config.yaml
model: "self-supervised image encoder"
dataset: "telescope images of galaxies (Galaxy Zoo DECaLS)"
crop_scale_min: 0.3
horizontal_flip: true
color_jitter: 0.6
method: "simclr"
norm: "rmsnorm"
activation: "squared_relu"
muon_scale: "match_rms_adamw"
orthogonalizer: "polar_express"
steps: 11800
warmup_steps: 230
Rows from block 5 of a small self-supervised image encoder, named by matrix and row number. Rows with one number belong to one neuron. Each number is 128 + 32 x the weight over its row's rms, rounded and kept within 0 to 255. All counts start at 0. Numbers have three digits each.
After each neuron's rows are labels from the 100 images, of 14848, where the neuron reaches its highest value: "responds to" is what is common among them. Only what is clearly more common there than usual is listed. The data: telescope images of galaxies (Galaxy Zoo DECaLS). In brackets: how many of the 100.
# fc1: MLP up (model.blocks.5.mlp.fc1.weight, 768x192), inputs 96-191
# fc2: MLP down (model.blocks.5.mlp.fc2.weight, 192x768, transposed), outputs 96-191

fc1.480:112117122096132124129111134109157148150164204131218121119093149123212128139116153105146103138122118145111108179116114112128105123151126135160088126087115090120056084109141134098112155116123146170081116137088199141153183134138116120141139141168125152114143106094115154213112110152129155137
fc2.480:149156152170067182119141155116105170126128137154113142131145116134162107087158067127120150108055155110138164065090130200122123121119137114104140198106101147149159070142164067172096103145139070087094128168131126149099062143130114114125134132074188119111112185095106150077192152091163061142
responds to: roundness: cigar-shaped (62)

fc1.108:168115161170135177089109123114109182133070147152141107124124148105139134117187112121098129143148126171146146107207163128153126131091096124127135154094076137123133161156109089115197131103130112131184137131103142183153137053136160155105136091127143064072147163129178131150151151138178110158
fc2.108:118152157105096109120089131121129142113181149163154126166172110132135084153120103111126096052123174133140091105148168145046162140150166087110057150134193108149192118154148198131136089150090095102140125140115108046107133169160094118171186154173092184123077151107097071164068153120059121112
responds to: edge-on disk: yes (31)

fc1.499:169121134094166170132122146156093115112110102128129120109138168090118129192173117085080093084188162135147161163093162100161058147113133129142092149081176146174153149173187149132128145103164147137141061124166087171057130088141141120143128129158107142135086130105120099098084144164173113157
fc2.499:100140135159077122104135101117136161132122143145083118129134107143112123084101137133101122119126121083135120076116114161099189100107133136058205104131044115145164114170120139101124141158190140105108164153121146106100138194089133120170145109149135128148123114104091132136082109089103123108
responds to: edge-on disk: yes (38)

fc1.574:169104129122106125103152137024163111111141130112148106164049127147150096100173144108121173124100115147135100003139078189179121125135095153136095101131075102173117083126092092123114095153123139142147093139145143021212179117135149103114141105145151152097102154123160106162122135103082117095
fc2.574:095147105139164164068083124153098144112104151097084167151110075144134153145109138124155112086146081162176111062134166131062147114188130122126022162037114138127135121130185103135167125066121112142137121203086132201117086130156157140128107135110042123124114133153141168095096093090146124211
responds to: roundness: round (55)

fc1.672:135134081192103144187187141110168165177118154190122156141118148132105094127096139111138094106151135090163126113127111118152138131141154128106108124101095145193164100119064144093095098131147111133203195155141211147069156147106082194093143099178126072195098123133141198112152223126168129128
fc2.672:117144152108165113112110110138082116127105105112138068133223138123145150146172101126140127100135097134106112139144111131063129214117089122125154108138138121105120155142132075146150173119123106116118106105137111067134106093109125090129127193000150166115133123081099079095112110100130148140
responds to: shape: featured or disk (92); edge-on disk: no (85); spiral arms: yes (71)

fc1.466:164089142125155167148133172123130145080098161202117140121142160102115132139085163151133116154135128113100091037092105119119173160081118128106074146132073060129155114120121124121170160127117088135104076110147115140066088172133105085134145112143116152085143172069146144156024175172143122153
fc2.466:077142108084042098143150104171131124147052116091114141096085086174157140116131104056090149146149143132122121151149115076124072202129106166102151115152143121141065094110162128161155113084114141135126115186128103151127167127094128099096213137108121091191128129105112120180157085126157125154
responds to: roundness: in between (64)

fc1.609:122155122112160129161172146199135104124093175071130117073064125126146110066113176110151166088086158182097135169162092128120048134067142116185105133148077116118038130149157131132150155129097103140101116128071141142143135143140091132132122146087116116081146138147136211156146098113132085114
fc2.609:143088161153156109116145089070177116156139120151133136128146121119094146185127133099108099159151097096160086098069182088108208117181184130124191108110138165155191132188082144097070124111090106167104150100130154044134126139162175129090144050147115107099134135127143069113150154125072118162
responds to: shape: featured or disk (90); edge-on disk: no (86); spiral arms: yes (77)

fc1.358:161159191136155116150162186141128123133107181092107113056170129147165136133112098190122116113111135191129149165197135112158110088150160162073096109105080053101112159169136155152104087116120158125167167152085141186090098108107133155103117130177091117173124127105085126089087104157076106119
fc2.358:125152031107090125107100165099075192076107146162176212160152168074137105123113137110149143085132158095164129099102129092135166116111076130100160170118125168086148097101144055115119174194131138160152091117093155134141159114121138188127129142105143135099120152145162132130171119125196135155
responds to: roundness: in between (67)

fc1.132:144218143109140094133163124122114114093104098163109138173120102149156085130168098116131140121097157166110147137058135097082122086093097155120119135104141094123127139115076117101155083149143120119117079106092133124114053115111124144155149180126108126151084133118135151093120130119151119092
fc2.132:125072148201137144145135109152152135107116146111168125110188199071160133128150138104117111128112146104104127152206072139104174161139136096050050082087120135125151110115162089133090179154153133129152163158167139142168208132151135121134106078152101150114160122081125131147159162158125194166
responds to: bulge size: moderate (25)

fc1.389:140158145121115076143121149082099112145115139117141090105128127133230123165121127142124147150030103166063101171164077118119124167153148191112093150110101125097117134076118146112109147174136144147103148141103130111114124157109160115116157047107142159115158096105132163136136135140117159106
fc2.389:142056126155125108088126106094105155131120097118132120124154164129090188062099102149136080125093212095141162109097068116122084097108150134138107107078142139153169114140135126124112139163101121165132147105129192099082142083105126134108096207186098152116147150137178072101141134136124134161
responds to: roundness: cigar-shaped (34)

fc1.716:154102105154127139196151127112172092161114180078082144141092132060142149096142147150132158096152136056111103167144119153135142122070140062164087109100078168103126110112130132066105111106107180116154144154132177145102177079126125115088105102091061156150153133141144132130136164084082168159
fc2.716:090142144059138109137112122151139130074109111159137096125160096154103164171158045132149109159122172109135124135093140093052108116128108136164138211179186175137106160159113087093174123193085168122130102086096058096142103174137131135134165180088144112075097106123145110165117117125156145101
responds to: roundness: cigar-shaped (27)

fc1.738:145089180095093104130158145145095124139116127082165102100097115149087120110137190144157154204124154170174138159155134130105131112088171124064194123132130108145112150131109168123171128113099122084118155148165165111195115101110133151166152113123158165142122177145118097148109150167000120140
fc2.738:094127120169150171137157099197114073163124124086069124055105126170102109103124132095097135070186113112131132175093101130080164124129118139181125147066101105118157141134112058092095093132112124134097126127129146131123125152076108088103174142153071106116181143136100126109173099097135133135
responds to: edge-on disk: no (91); shape: featured or disk (91); spiral arms: yes (79)

fc1.351:161088140126075091131181114138093164082118109075088108153119124115101118130157072063043117089117114207163167120185133189096055116156179162130171149126130098122162086097080134103172129086144104169142159179140116148165131209132110132076152137106116123104091144103145126181097136115088143098
fc2.351:145124131101153109057074214135165159109127137135107144149176147191091127091135140160128127127105134144110106043102168149188171134075156175058085104056142085098128178114172070150144059168141162157179068107109101121127081105150108246111129120170109084135094153090131173132110108072128109134
responds to: roundness: in between (70)

fc1.591:162172134108217110115087110177155169148113120117120149099105045144142123115185099141114137148137151104129081092225087120164092112096176115072127146130103125132102083171145105131129059127107092066129144133122157152163150144159138200094110096113173111156127179056172089131142144161134144143
fc2.591:122108139094103153152224114084130110115175169170112097116152159081161142150056169162148098081101104139163129190040121139104101074132120111122160096137172138075141159111174088148157119213109159145107155152170183109119125085161143140133132123077104160106175125162147166098155190154138124081
responds to: bulge size: moderate (25)

fc1.281:160147239152132049165088091109104107064130121195164144159142130134215164102125123160140130126096133105176129134144149128132134156134142104137093140127130100139123133166133103130132145103154128122102115118103203146140188176146161104114125166126114141122152119078174110156118100112091108145
fc2.281:025148119114141131081123138147146194161164138093117137110142115131139149087121143098088118145178115141134164140131132130122116063147127235132115128085095146139085113143142103143100108119063103119116161117095122138069142127130129159103166121125100137145173125151169120132137152130148074144
responds to: roundness: cigar-shaped (43)

fc1.474:243145137155153173136081145162115139122139116105143124147137130113080161138110113176148176126150123130150110127132170127114142162105126122096106132125120141147101171142043091102055185082094181131121102116153103102084153184148121107132116146148114150147108174160115144104078170143072116123
fc2.474:062076152152101115088185108081135165135135143162111132120124111128151113083164143057084136095125178157095113132099108156108088138188118053178133130095160125169127077136184099160173082148074164137037154124114150171080113154123122130122065100096082157140141126105185096123137091111168089165
responds to: roundness: cigar-shaped (28)

fc1.207:151172160098143104134075152165139081087080115176145117130193092126106144155140089160115155160105069146175153149098097174218120172093169141085144169094140116150119103127128170124155119089141156056126147135077123074102160139124158096148119143174166135107124089117112148154100142136173114151
fc2.207:124112152169152149109145136117125159129135217156131077176092111127137167146101118135099136074143144081121083079072139178158067094169164119168156130111066133073144134107108160079112137105115106106135161172134087148121115119132115183153146255168141161141162157186052122135109175069120122164
responds to: roundness: cigar-shaped (26)

fc1.462:125115170102133104093110126134118165124156158155171081069114099129118141138136132127121151080157108125110098096142121163159127119089150148130166133151040145075175142097143151101136120179065086131101122197097121095229126096145102195112148127107101149111079105128100136132118133168157132177
fc2.462:146119122141156112058059176096125171123122086086109143175098136180128089092176081106145105170112068176137124065140167151092078147188163152051036171056086124118105098098172117137114076130069189139173113125113080177086137167123129159123093110136129181138097153110173106167139075160142110117
responds to: roundness: round (61)

fc1.446:132168096126094073034181105111094081083121102116126129127136109142156157188093107088090082074087099099116101124124128092077109082074132128137103144121103126116146128124121119129144119121120084128128137140099110082115179168132149160131172184134104108118124163129114162190127136186117074122
fc2.446:147061181107133120164118159134145169152140137090165139156076142127176161120183144144121161144091160180186141152121095164108160106138112124150131147181088164154195082124115095170140120176152137082120119139197118164157097102120092140227068102120123151118109132102119133141162102114132178130
responds to: roundness: in between (76)

fc1.190:160112106169140141127126113108123180114108167117163093140124111092131136103143109149096111116099150145132126179116153106122099075084101178135132153124159143112110039080145147177111111089165121067094123122123171125126159076118155090129084140218145129110114184127123145119130212125134123129
fc2.190:128075121125053183149104187072143131155140034135133179072109157164130087194109168136135128139127148090150085117151070135159135077101140139136142115143105170131142151146106060175195129107134143095157066153157148069129161155100163096139144107230104107180149080089134123100154114109083149154
responds to: edge-on disk: yes (33)

fc1.524:166136044131156118115117126119043087073106146113103153082130120097142130087101108138061104082098127121110147170144145051099129077161109162124132094117070069111154165099126128111166145151090102167099156123161129093166149065145100172141099158128180098142124167119150145089141107137173135169
fc2.524:109143155151054197161141167092188139145148116112163157180144182100151130184101157117114140148081128171155140132156114146118141121140175129130137157168149149195126090141139141135114134144136160117138128153136118178145134161140144120166103158069087154132171130135093137223151139111101166107
responds to: roundness: round (41)

fc1.375:147136116171128100137165111165100095103126077162119106132155139086159108138116138089074072109134156095095152201140099179133109139104119130086144107102150116173119110110108136144150111145130164144142129110124143043125077217110142070188144163148123140077095044183127084112115060142112160066
fc2.375:114144148138137151095113152098135148157092103103115105143120160094176137078180112128158165170130120151104201114085139110116107150121060121154118117091089170107099158090144144155161121136140169095111178118171066196082125127129137143076095099115106133182088124091128165188146182097181137126
responds to: merging: merger (29)

fc1.155:102129141132147087132134119115092124138170084116127137139147159189246142148127141130138156084120118162114128134130121060095128139141119164094146104123104141145135105130164101090129129143155067145102125101185165130173076185150142151140114201146110124098151168140118135108181116144145149131
fc2.155:192082119140084105078167099105150089144093122132120149129141102108139112106122141110117144126068150129100171131137157226120152124116136034148152153147089093091099117097106078150168155103125111166143163149131112119093137124130164139105209131105148107138097125102114145155078105137092150123
responds to: bulge size: moderate (27)

fc1.692:161147110133110115157097136133088150129105083147125156108151134097082081127192178137085112095108140159186118129153091118154099160229141132168135121109153110143155116178152102098140149140106223099198188116181072165162157105120110168134091114138121155105141173139173124111114166176150146135
fc2.692:148166133125112148104147095171095130147163148110132141117106058115135141135121166145090131190140154118000128112150079074126158129145186174054183109122144146125123093151132127118163086102135145183055155139022173062132147107158106126156134159199119140072081123113112112151124145119116091124
responds to: edge-on disk: no (74); shape: featured or disk (74); spiral arms: yes (64)

fc1.198:143117150127092159191159106102125146130071171115088125086112138147168101091158122161099116098143147135110051103131126085120135100114127140014154188165125116080160119089121123148095140129125131147082000131108112120069114160100132115131107130112127154110134173080068144077188115108102137174
fc2.198:132146096134171084146071110159165107197119142172170148150116103126105092135160163118141116126139156092151149125147124100151080170148123129164083088124093151128143127083110122156132130125137134125186213154099207134149158160146144146104173133236105163141121113148131178129146183141151143121
responds to: bulge size: moderate (25)

fc1.107:040178055150142233139114140132122110119131130118139115135102125136035137158116134132117130130196158130115074112143092108138110136120126193122138145112097153133090130100082137133160131122108112170154136161173071118132070095147084045127179075107140115144104126167145151174122124146137170124
fc2.107:255036139147081135081138101123136146130182139150125134141114121118128157112138111181131158123157177109185140106132130171101113123142132006119170129120131135161045114146138136120064139099142132101116121099116154111126122126115150158082172119166136114107115125109115118108108136136099036150
responds to: roundness: in between (91)

fc1.93:115088166089134111146113255109189099165105106104139159139148132089126159138086122150106146130137133102061115102101171142090136151070150102065120156145106108073093142143065139126099161169093126163065206109129144124124130075108178110090214135040153155158118143149199139117147166075110120133
fc2.93:068145137111103107126133199109112139101123068084136112138146086120185144090110132102159091160087129133104194084091134113117107133099110142129171143129061118078116141153103114115162150154179091156095107150141121110107149156141106122102127120108150134120120072059108128170138103190202121094
responds to: merging: merger (37)

fc1.583:156085160152153126128102113201167204133139100176085156136120105150098073130160063086138067096126176097146085187095127107090127137107137186086080073122109149116141093160117216136099080135127148127169138128132108130116103148164152111155151154144142133124149123140107114124127102135098143177
fc2.583:102108153125144082108131106112130138153169185107150150075194169140155150126127165100146113117137160066064096128159144151133105127127141094086094105134223113116107101190101118105092118148119110182255154125114175140154119140189111104118137143170122123069120146124111155089126112121169134092
responds to: edge-on disk: yes (31); roundness: cigar-shaped (31)

fc1.652:134111112178106118215110084135089119099181137144105133160119202131126090146108109153081108075133148128139092194110120105169139101133088113119146106097156122093128160138144104151107139126172153071139163092161199042110119162158166074129138112095166121171163107089126128088144097087152117082
fc2.652:093130134072121105106173159162202146150147150119132149157078076105113162082121125143101162152126129148143125113063125155130150155154080169091143146107118119165129088090104143106143118167122132154145141130088069201165194136137122184095149101066201143138170157128114141132101130113201112040
responds to: edge-on disk: no (73); shape: featured or disk (73); spiral arms: yes (51)

fc1.176:129083123174099165158156119093122132127102071127135129137135144062059118068147118142089081142156118132125120115130145117086189081144116090143077091116099178102093119146122162141146145086081152104132077182125148131139145089168084091070152070072139113136137171105137126171081114093122118155
fc2.176:069121143076111158141117115198141118121126144128119127097121111149107156169138151132116144129144067131173089130107093138135088194157093154181106215146140130133169112131094106131130129215108158132113135134117084150127116162122109100054184151162160124132131116140073125154105115111118083123
responds to: roundness: in between (76)

fc1.41:143131077095098159136125091176095132155117114136127155093143145120096104054118072112128087080122115099124144127138199121109133082117097135157091134068142128115153114143148152111146134079128167054108149092109130130164113113095129117116177096082103121134142168104142151191123123145125109164
fc2.41:068141142141195127119114128116149101132154115085135136139154162150117143208160144160112115113137140129143093143136067140159132183128149119157151171195122166144082066140121078154124124194142121174216121168191101135109111130164112151130145137124189151110085120104066158144107185145124103142
responds to: roundness: in between (64)

fc1.6:102117060168150176094121148102164123043113121101157118169146116149209111118158106141175132122185143142107141163067117090106093124119149157143122199075124154119146130160177120106150139130168145104122102095159100146128088075140169154128130115086145156124086139092075132129086065111129078175
fc2.6:131122127095100111108117104140119152138138133128133140133118039101154119115144129104123121149095126059137162132171160174175165163128083120182109086144101164175083123123141138101085136099097128137106154157106121114117180140154122107113189114133159160162119137112126154125059129058166177070
responds to: roundness: cigar-shaped (25)

fc1.673:124144180093122136153134123126104129111115145092120128155154075123109119133178088066117134097149118102107135098090064116126136077115195124105158035160165133131111072100139096113111110139164175173133159163127156126128141162153129158122117148061117186072097130137154132158077160082094140107
fc2.673:143163124166145072138119130186159099099149142033134125097127155162186139114133164054158114123165105126096108151084107129120061108155161122159124142109100047157124188148144130149120169091162140085152228108079115157140092105126131126152136188190100110090125138113125147140147144156117104166
responds to: edge-on disk: no (74); shape: featured or disk (74); spiral arms: yes (67)

fc1.763:109156083078139086111102091120170155166153165218128120108137072054179090116127150098102127094150066115078088121133188105138142102149168101114092125172132115162131110112163163104199210039127105117148140114105134178139157158160103115170084110152093103130102125138205171125162105145108156131
fc2.763:146186124168136093129121142113106099099146184140136128169130102074119131130119131142130158178140139161133184168145047120101079160142113132137116128113112126186117137228124147116198151176134125173090038130168167125125124197145166129127128148118169134153075092163098085141175141166149127118
responds to: roundness: cigar-shaped (36)

fc1.562:085149102175146178108134168129127147104080174130136148111115106153184083093078128076138089106103113152135101187080074108078129115174152146147101229135094141126137164138086109119107115115114134184114108122103140055096144105179104182117143126111126133172113088131133182122128114148101105149
fc2.562:136112206075145124131129089122110118130120084075140131095146172197003128085111145116141148144170116144101147109140104085123191098105151107110099121088088098108131084125141085124155132178158089162207203136125161100161142133101087112127080150155107094057130143058151077107131097105050130143
responds to: edge-on disk: no (65); shape: featured or disk (65); spiral arms: yes (54)

fc1.653:125176110136142133160180158148150144172110126142153128141131102127117101000106097106118079134122128108096141137132161149162108118149128179103126117103148131127134145115123139114138128167093115102133117129116107009130128147033184086143099127124082182120165159162099145064110125102122121163
fc2.653:096144136162112129111109100157169120052142116144166196175196121121123095202114131171190115154120147123149120131126104076129142218107094155153175159132150131169121095128160117218120144134120172151142125155144169106103161118180118106136130136114128093162047147121189185116116078101162141110
responds to: shape: star or artifact (43)

fc1.182:143086124216184126146167115157093122214059120126088115128131160091137025132149135124156130112153150134089090128169142120187180141132177086191070137150130131125152148132180134100114117133137107141100133065151141101149124096149120094091165158135100136117151146127087000076194144130106024054
fc2.182:124174096086162119104138099090216182255138104114126074128123100213126145154154105090100126111126138164138154103106130080138121155116238130097154152164103102138123140116170131128144133117106129127125137134134132000096129107106137116157092119108205108133158119121121124165120078198167158136
responds to: shape: featured or disk (63); edge-on disk: no (59); bar: no (38)

fc1.214:075085153103105116122123130118141123184121088108092094144132113173165134147161154098129064112204178090095101124016192181139143114138114113134093155104100120167139107136127123118146178115147032176134124122128110176153149103040136135138124153087085141135075140120077085132148150114162125107
fc2.214:177144130143123114149097132182128142160161118175115149121153167116112099107052110120210141084126082130095095162181095097122091075099176081110108118085137149081133118112064124205109105150114132084226122087174157100111112149188145124111088159174199097115161096150157133168115047135140134097
responds to: roundness: cigar-shaped (41); edge-on disk: yes (33)

fc1.96:165101088098123122152128130143121187174157142114075141116111102115128099113145172146094100142081091100134109131157098094090129121104144154124124160168202195058073125121104114122123087132158132119157142084124125139143091124094217083145074158134105112124069095134175129126082110184150136096
fc2.96:102107188137080098152165133084141075125148060158166141120133185146109112149088129079141138153119124144141150119157133174122139182126150120141164130148094113105143178114126114205191196179096107141113129160145138120174116159121124161073135137058206162167148157143125085168164103073147104099
responds to: edge-on disk: no (56); spiral arms: yes (48)

fc1.453:104121135201145111122098129179120119107138121113149139138133120120172140207111068067125084181143189152029150133096166079143129133137162153122114114084121119091128117069100150136140090142147178108134096160142163150184092109134130104080124132152092128199142152158131109097161139183095054134
fc2.453:122138124050070108171158097101163115168124146151126125117156114122093144109130184183150093039072037109190079115133080130137147126150099153129167117155116133092174117167160119143114112115141123138078117088115136123119126106137086129146109088124198152109138119080136151148095130152133178133
responds to: edge-on disk: no (53); bar: no (30)

fc1.634:074162146096123065112114166132129082109130129169135109116146086104168138089144086106091108107148142124156143189178170096163092130155099204099125103108137112104100170117152150128156131105143107182123173114125093079174184114120093042121135131141161138138135154189150135137065159167125151095
fc2.634:093110163148092154137099124118082113122137128175111129154127069150122149155092117065139136118126089076088185114117164127128110156176141124135148133128059148139118101089080083111167158114163074142133104115130087091105145110095022052176149140137111102104148100077125116083130104090156122138
responds to: shape: featured or disk (62); roundness: cigar-shaped (32); edge-on disk: yes (30)

fc1.232:094118139150046142129128110142176140095109093108123133199109122178155125151108102134142128141146154081151096169081132118140135151128124102147102079150135150128115151154106148118089175110098081151145128130145118139159179122110187195097162112127098146083139109104163064170095081140147161120
fc2.232:107083080101117185140130134103107113145107162134147044082132159045119146098147134115115176110175110174102161127118179128048111118069140123141117182146167110135123140128127106161135105193122140146039137127129161127077144116148107103093105155119097160127083139146100106145165111138146146169
responds to: roundness: cigar-shaped (51); edge-on disk: yes (48)

fc1.536:141157130098089115088177072156126122088147199184104097091148129120133173141153106048124177099151116147108117142106086123118057072137173065182144111076089129166145127136191145104170112091145196138119119120174189141109141172161171166163116105142110127085094130145124086149122099100130139139
fc2.536:137146173140121118149128143125138101119115132078141131084165196149104086149131180109133153127166124064174134137110176100131128077143083122164135071142175109213145132195089114122136233100165163111147112084156084152144073128027126103055126121098117111200203082109123097134105121128104094111
responds to: edge-on disk: no (51); spiral arms: yes (44)

fc1.1:093167181095170096098129122155178070097159106158235161188167098229197084118130187104122129144081143103139151189119129146120113138117131138151116184085109143185078105139090125109249137097168046133103084101155180102086119115081117130146118151148122151180128125141102139137103083127109082163
fc2.1:117117090156125060106087109140124141120154127118103156141142150101086121116121103164131153112116097118059181153133200093149108119179197131174116090113116151166152124147099114146121127130135109140129123143136108134135111210136147067170165192138132151134147112154068106115125073151135171095
responds to: edge-on disk: yes (31); roundness: cigar-shaped (28)

fc1.684:166156118121193125171159141159129143149143048136133127143130114083171084162134114135130156099123123093119105143137095120142156144094114182123171115074176139151156161119093151081111165133085148097174121129153128124122123241137015150177082194102102127107144131049080114182101141125126128177
fc2.684:145162116128078146150038115142102114078129109106138065105129146090149110125099129091131086151153117110065174176134106190094105104089122118089163134129055118150131111159126039147165149114129051047106148162124084103106125071094161120121155135196161129151064115115116095125122165066098137108
responds to: shape: featured or disk (89); edge-on disk: no (84); spiral arms: yes (72)

fc1.703:218063157143159147181101111125144143164075117145144153142123079136158067082063147075126104110148178134156108131129132113137101136051119124145127197166088131124172142127133079133020132131147092179182132154149096119128124103128092226075157112054134180100151152134112153093124046089064103169
fc2.703:131196152102113122108083129145113087162120116091117187059144130191079131142167117114098179140157120096091182083197109097066121091096104146167100076098122074150134137115121108082105136194101102127193145077011145162146086149116138165094157151141101137150123150066099110139120106132130129109
responds to: shape: featured or disk (83); edge-on disk: no (82); spiral arms: yes (68)

fc1.196:146090130135091106194119134137106098139119146150169132112155136103153118189124110174127099081124065170105118153137122102105132125149096129168121112123152178145164126128120066147132150139136137112134097201161105057192167111114095131182130096086130157097110157117141123129159130142188216172
fc2.196:092134138120151043172141117128117142155085123055135135135127111132128159149099081132143120126092108150109111092123143145122131112123132198110191138123109095151176131172173097106154158116125134114083121093123121172112086133143143136154062104200122105134092139101116095090143154083080108104
responds to: roundness: round (65)

fc1.169:087158085183104130130175188056141135166145102148117018168138125128104124022135077139169139156110133111129148123136155134179135171167183190105108111142150117100144148111117132122106193137144155155162091115137125054141100138078165108155103137140128117134143198172120193142130150123056163147
fc2.169:092094152198118142178135112172091125171152097107169192110137056121096095131200140178090122096131106175128114147135101129151067192106132123126152079087145140192131108098132188145078113173136087107154105183184165163119085133136079140152114138120106115161134143106135154075089120134151140114
responds to: shape: star or artifact (43)

fc1.382:114136077129206145144145136155155133122135193158168189114150145154111103165139111128165172107107125169100150166133150159154104154094112128070130071116144148123143157144108165145070122144198100170154121122157140136084151085101153109218142057110149112122126133155062150131087097048153127129
fc2.382:140144123110094111107120133153091108104118142176099059151151092125122170091179119177103133126109217105129103092114113099165163099161076134131143139153121114096171153133164150115162099181158113121214110187109140081143097168097117125133086108173166092110151121157119143090131149038090162157
responds to: edge-on disk: yes (27); roundness: cigar-shaped (27)

fc1.463:162116101166116120160154136134126161111166161031066108113098057101090113142167156094162145135105072207096138193101127060132083179117118187164134086135131127140146126115127099140147088045107165110084157086140106144109094144088108141142123112165093032117172156134117175135109150140088114143
fc2.463:115129154104143133125104134119119115119160157105157097129167101157052160102168172147100142143109106124069114093102188146129094136159135130081143061151153138104111137183080120145145128106121106176139063146123065119120114090089127141131137134148162157093096032161140084129144125130017109073
responds to: shape: featured or disk (79); edge-on disk: no (76); spiral arms: yes (62)

fc1.200:151085123180124127165138110141175119096137127107091107141067143083122142093068123097130105088114114085135128112136155142201130116119049096132129109134131083143108113100167087140132072136112115096169107092168064084094168140175143108146156123100154156148066137128151061154120126163099082124
fc2.200:133158147096072114104109136116128094023143126122115159142152095178109117155144130132087122118098136161133112113118101133100117151144145156167156171159139137134147090102104114096166171133128163133000121188110150180134103120106103129057095128129136119132125122171109200125097152048160140129
responds to: edge-on disk: yes (57); roundness: cigar-shaped (37)

fc1.729:123120174060131113204168175208153100121152096050121129127159165153129127169145132129199089149133161098120117144092082098141098116096069115144117177116133144058127174129113119157100113169141112101157106160137124101098068121159113095140213139071127174078151110133153114120146115109114079103
fc2.729:144147165128130126103113150114134157142115171109094144122116099200172158080100073127122028107130137154141161157159086154135121167105144152108131156115144143117119138130117089105153119121114159212082115163113184157138124112189167148078160150096118152099151116114098126129170152111108148119
responds to: shape: featured or disk (64); edge-on disk: no (62); spiral arms: yes (52)

fc1.525:108087131174143105115086131156114168067154151104108119060156113131130089199138081103127149125185158176123135155125104076106118135126171150077193111108101116129115113173188131120110159099139157157136167135159145169092139107115218089116160139139107141137098089115117089155144144141124195134
fc2.525:126118142126107181134117122124153152126147111198093157177148138116152120146158135057157115087219140120097070123108089141081112079093108132069122110114079126120074096144130156143109094116094058159108122112145117152163121150128162188124117104149133106120120180177092097170099077098162149159
responds to: roundness: cigar-shaped (34)

fc1.678:144149106157133177088142105109106112123077096151126114100127120146160113095151165153124121102149143109136185129170062153139141137146135162124067097143066134167218124149160101144112081136142105169117178093094158124110149095136112129204149099180150106120115134085068147118126147114113149156
fc2.678:122100112162111083083117161108126170123202154140132160151112102105121111133088144093092102197115142133149144107149183123130163191125090113117146109087215096085182081115133139091166157051114062123099139114100131090128100160152083150185120172118134113151130113079206099149079143112123119164
responds to: edge-on disk: yes (46); roundness: cigar-shaped (43)

fc1.365:137125093137133119140141140140092140128111114141146175117120111074053089141151144110109134146093183181164166145122141155129109123164128137118193151123174113132156142129121142162075182113108171138168169108096092121133134037172126163178142097119112114168153172138128093091118129086122135164
fc2.365:165187148143095141127139083131127119139136163130151114132143096099130200109143155209086175128125133103000113099110118077183170102137159131104179114181105153115124098147168112098151032107180201207171116133130165110126140110116160119107097123164078123030160119163150097151148153122105087120
responds to: edge-on disk: no (52); bulge size: moderate (27)

fc1.641:105210112119156087086180180147129132133193169105154032112169183147129154195092155065198119152142103128136140128100114196161154125137150172101141064123171134149111097147072168047132140114104119135134143084081093083135114129105066117178119138143144129150115153168144153208138174090105142067
fc2.641:104105094144149094166113134137132118132080095145115169139132066102129101113142102127088159043198135125107119115168170137117116167095132092098176118112124098083115147098164072138079149092097138117088198141156172175152139138118116115097204172086146144093186152115145127071161175170133102201
responds to: edge-on disk: no (81); shape: featured or disk (81); spiral arms: yes (76)

fc1.187:114131059159110082131099110128128127093129086173158169133111110125102113132156127135123194110088184158118198086134115154147127127145142151156135107137135108157195103129155153215108115085135110159109233108115150097129122112146115091169150108123147146108163132126077112138109134086166136176
fc2.187:164148129134100129127118138105131100112204157140086107117080127095134148110144128194117120170121153098102103170148120059147134092125170113134152099145255151091177160170146086070147115147123116117138142103071149131133111089178091137145098123199172116153154118143133081146183157081107152083
responds to: edge-on disk: yes (28)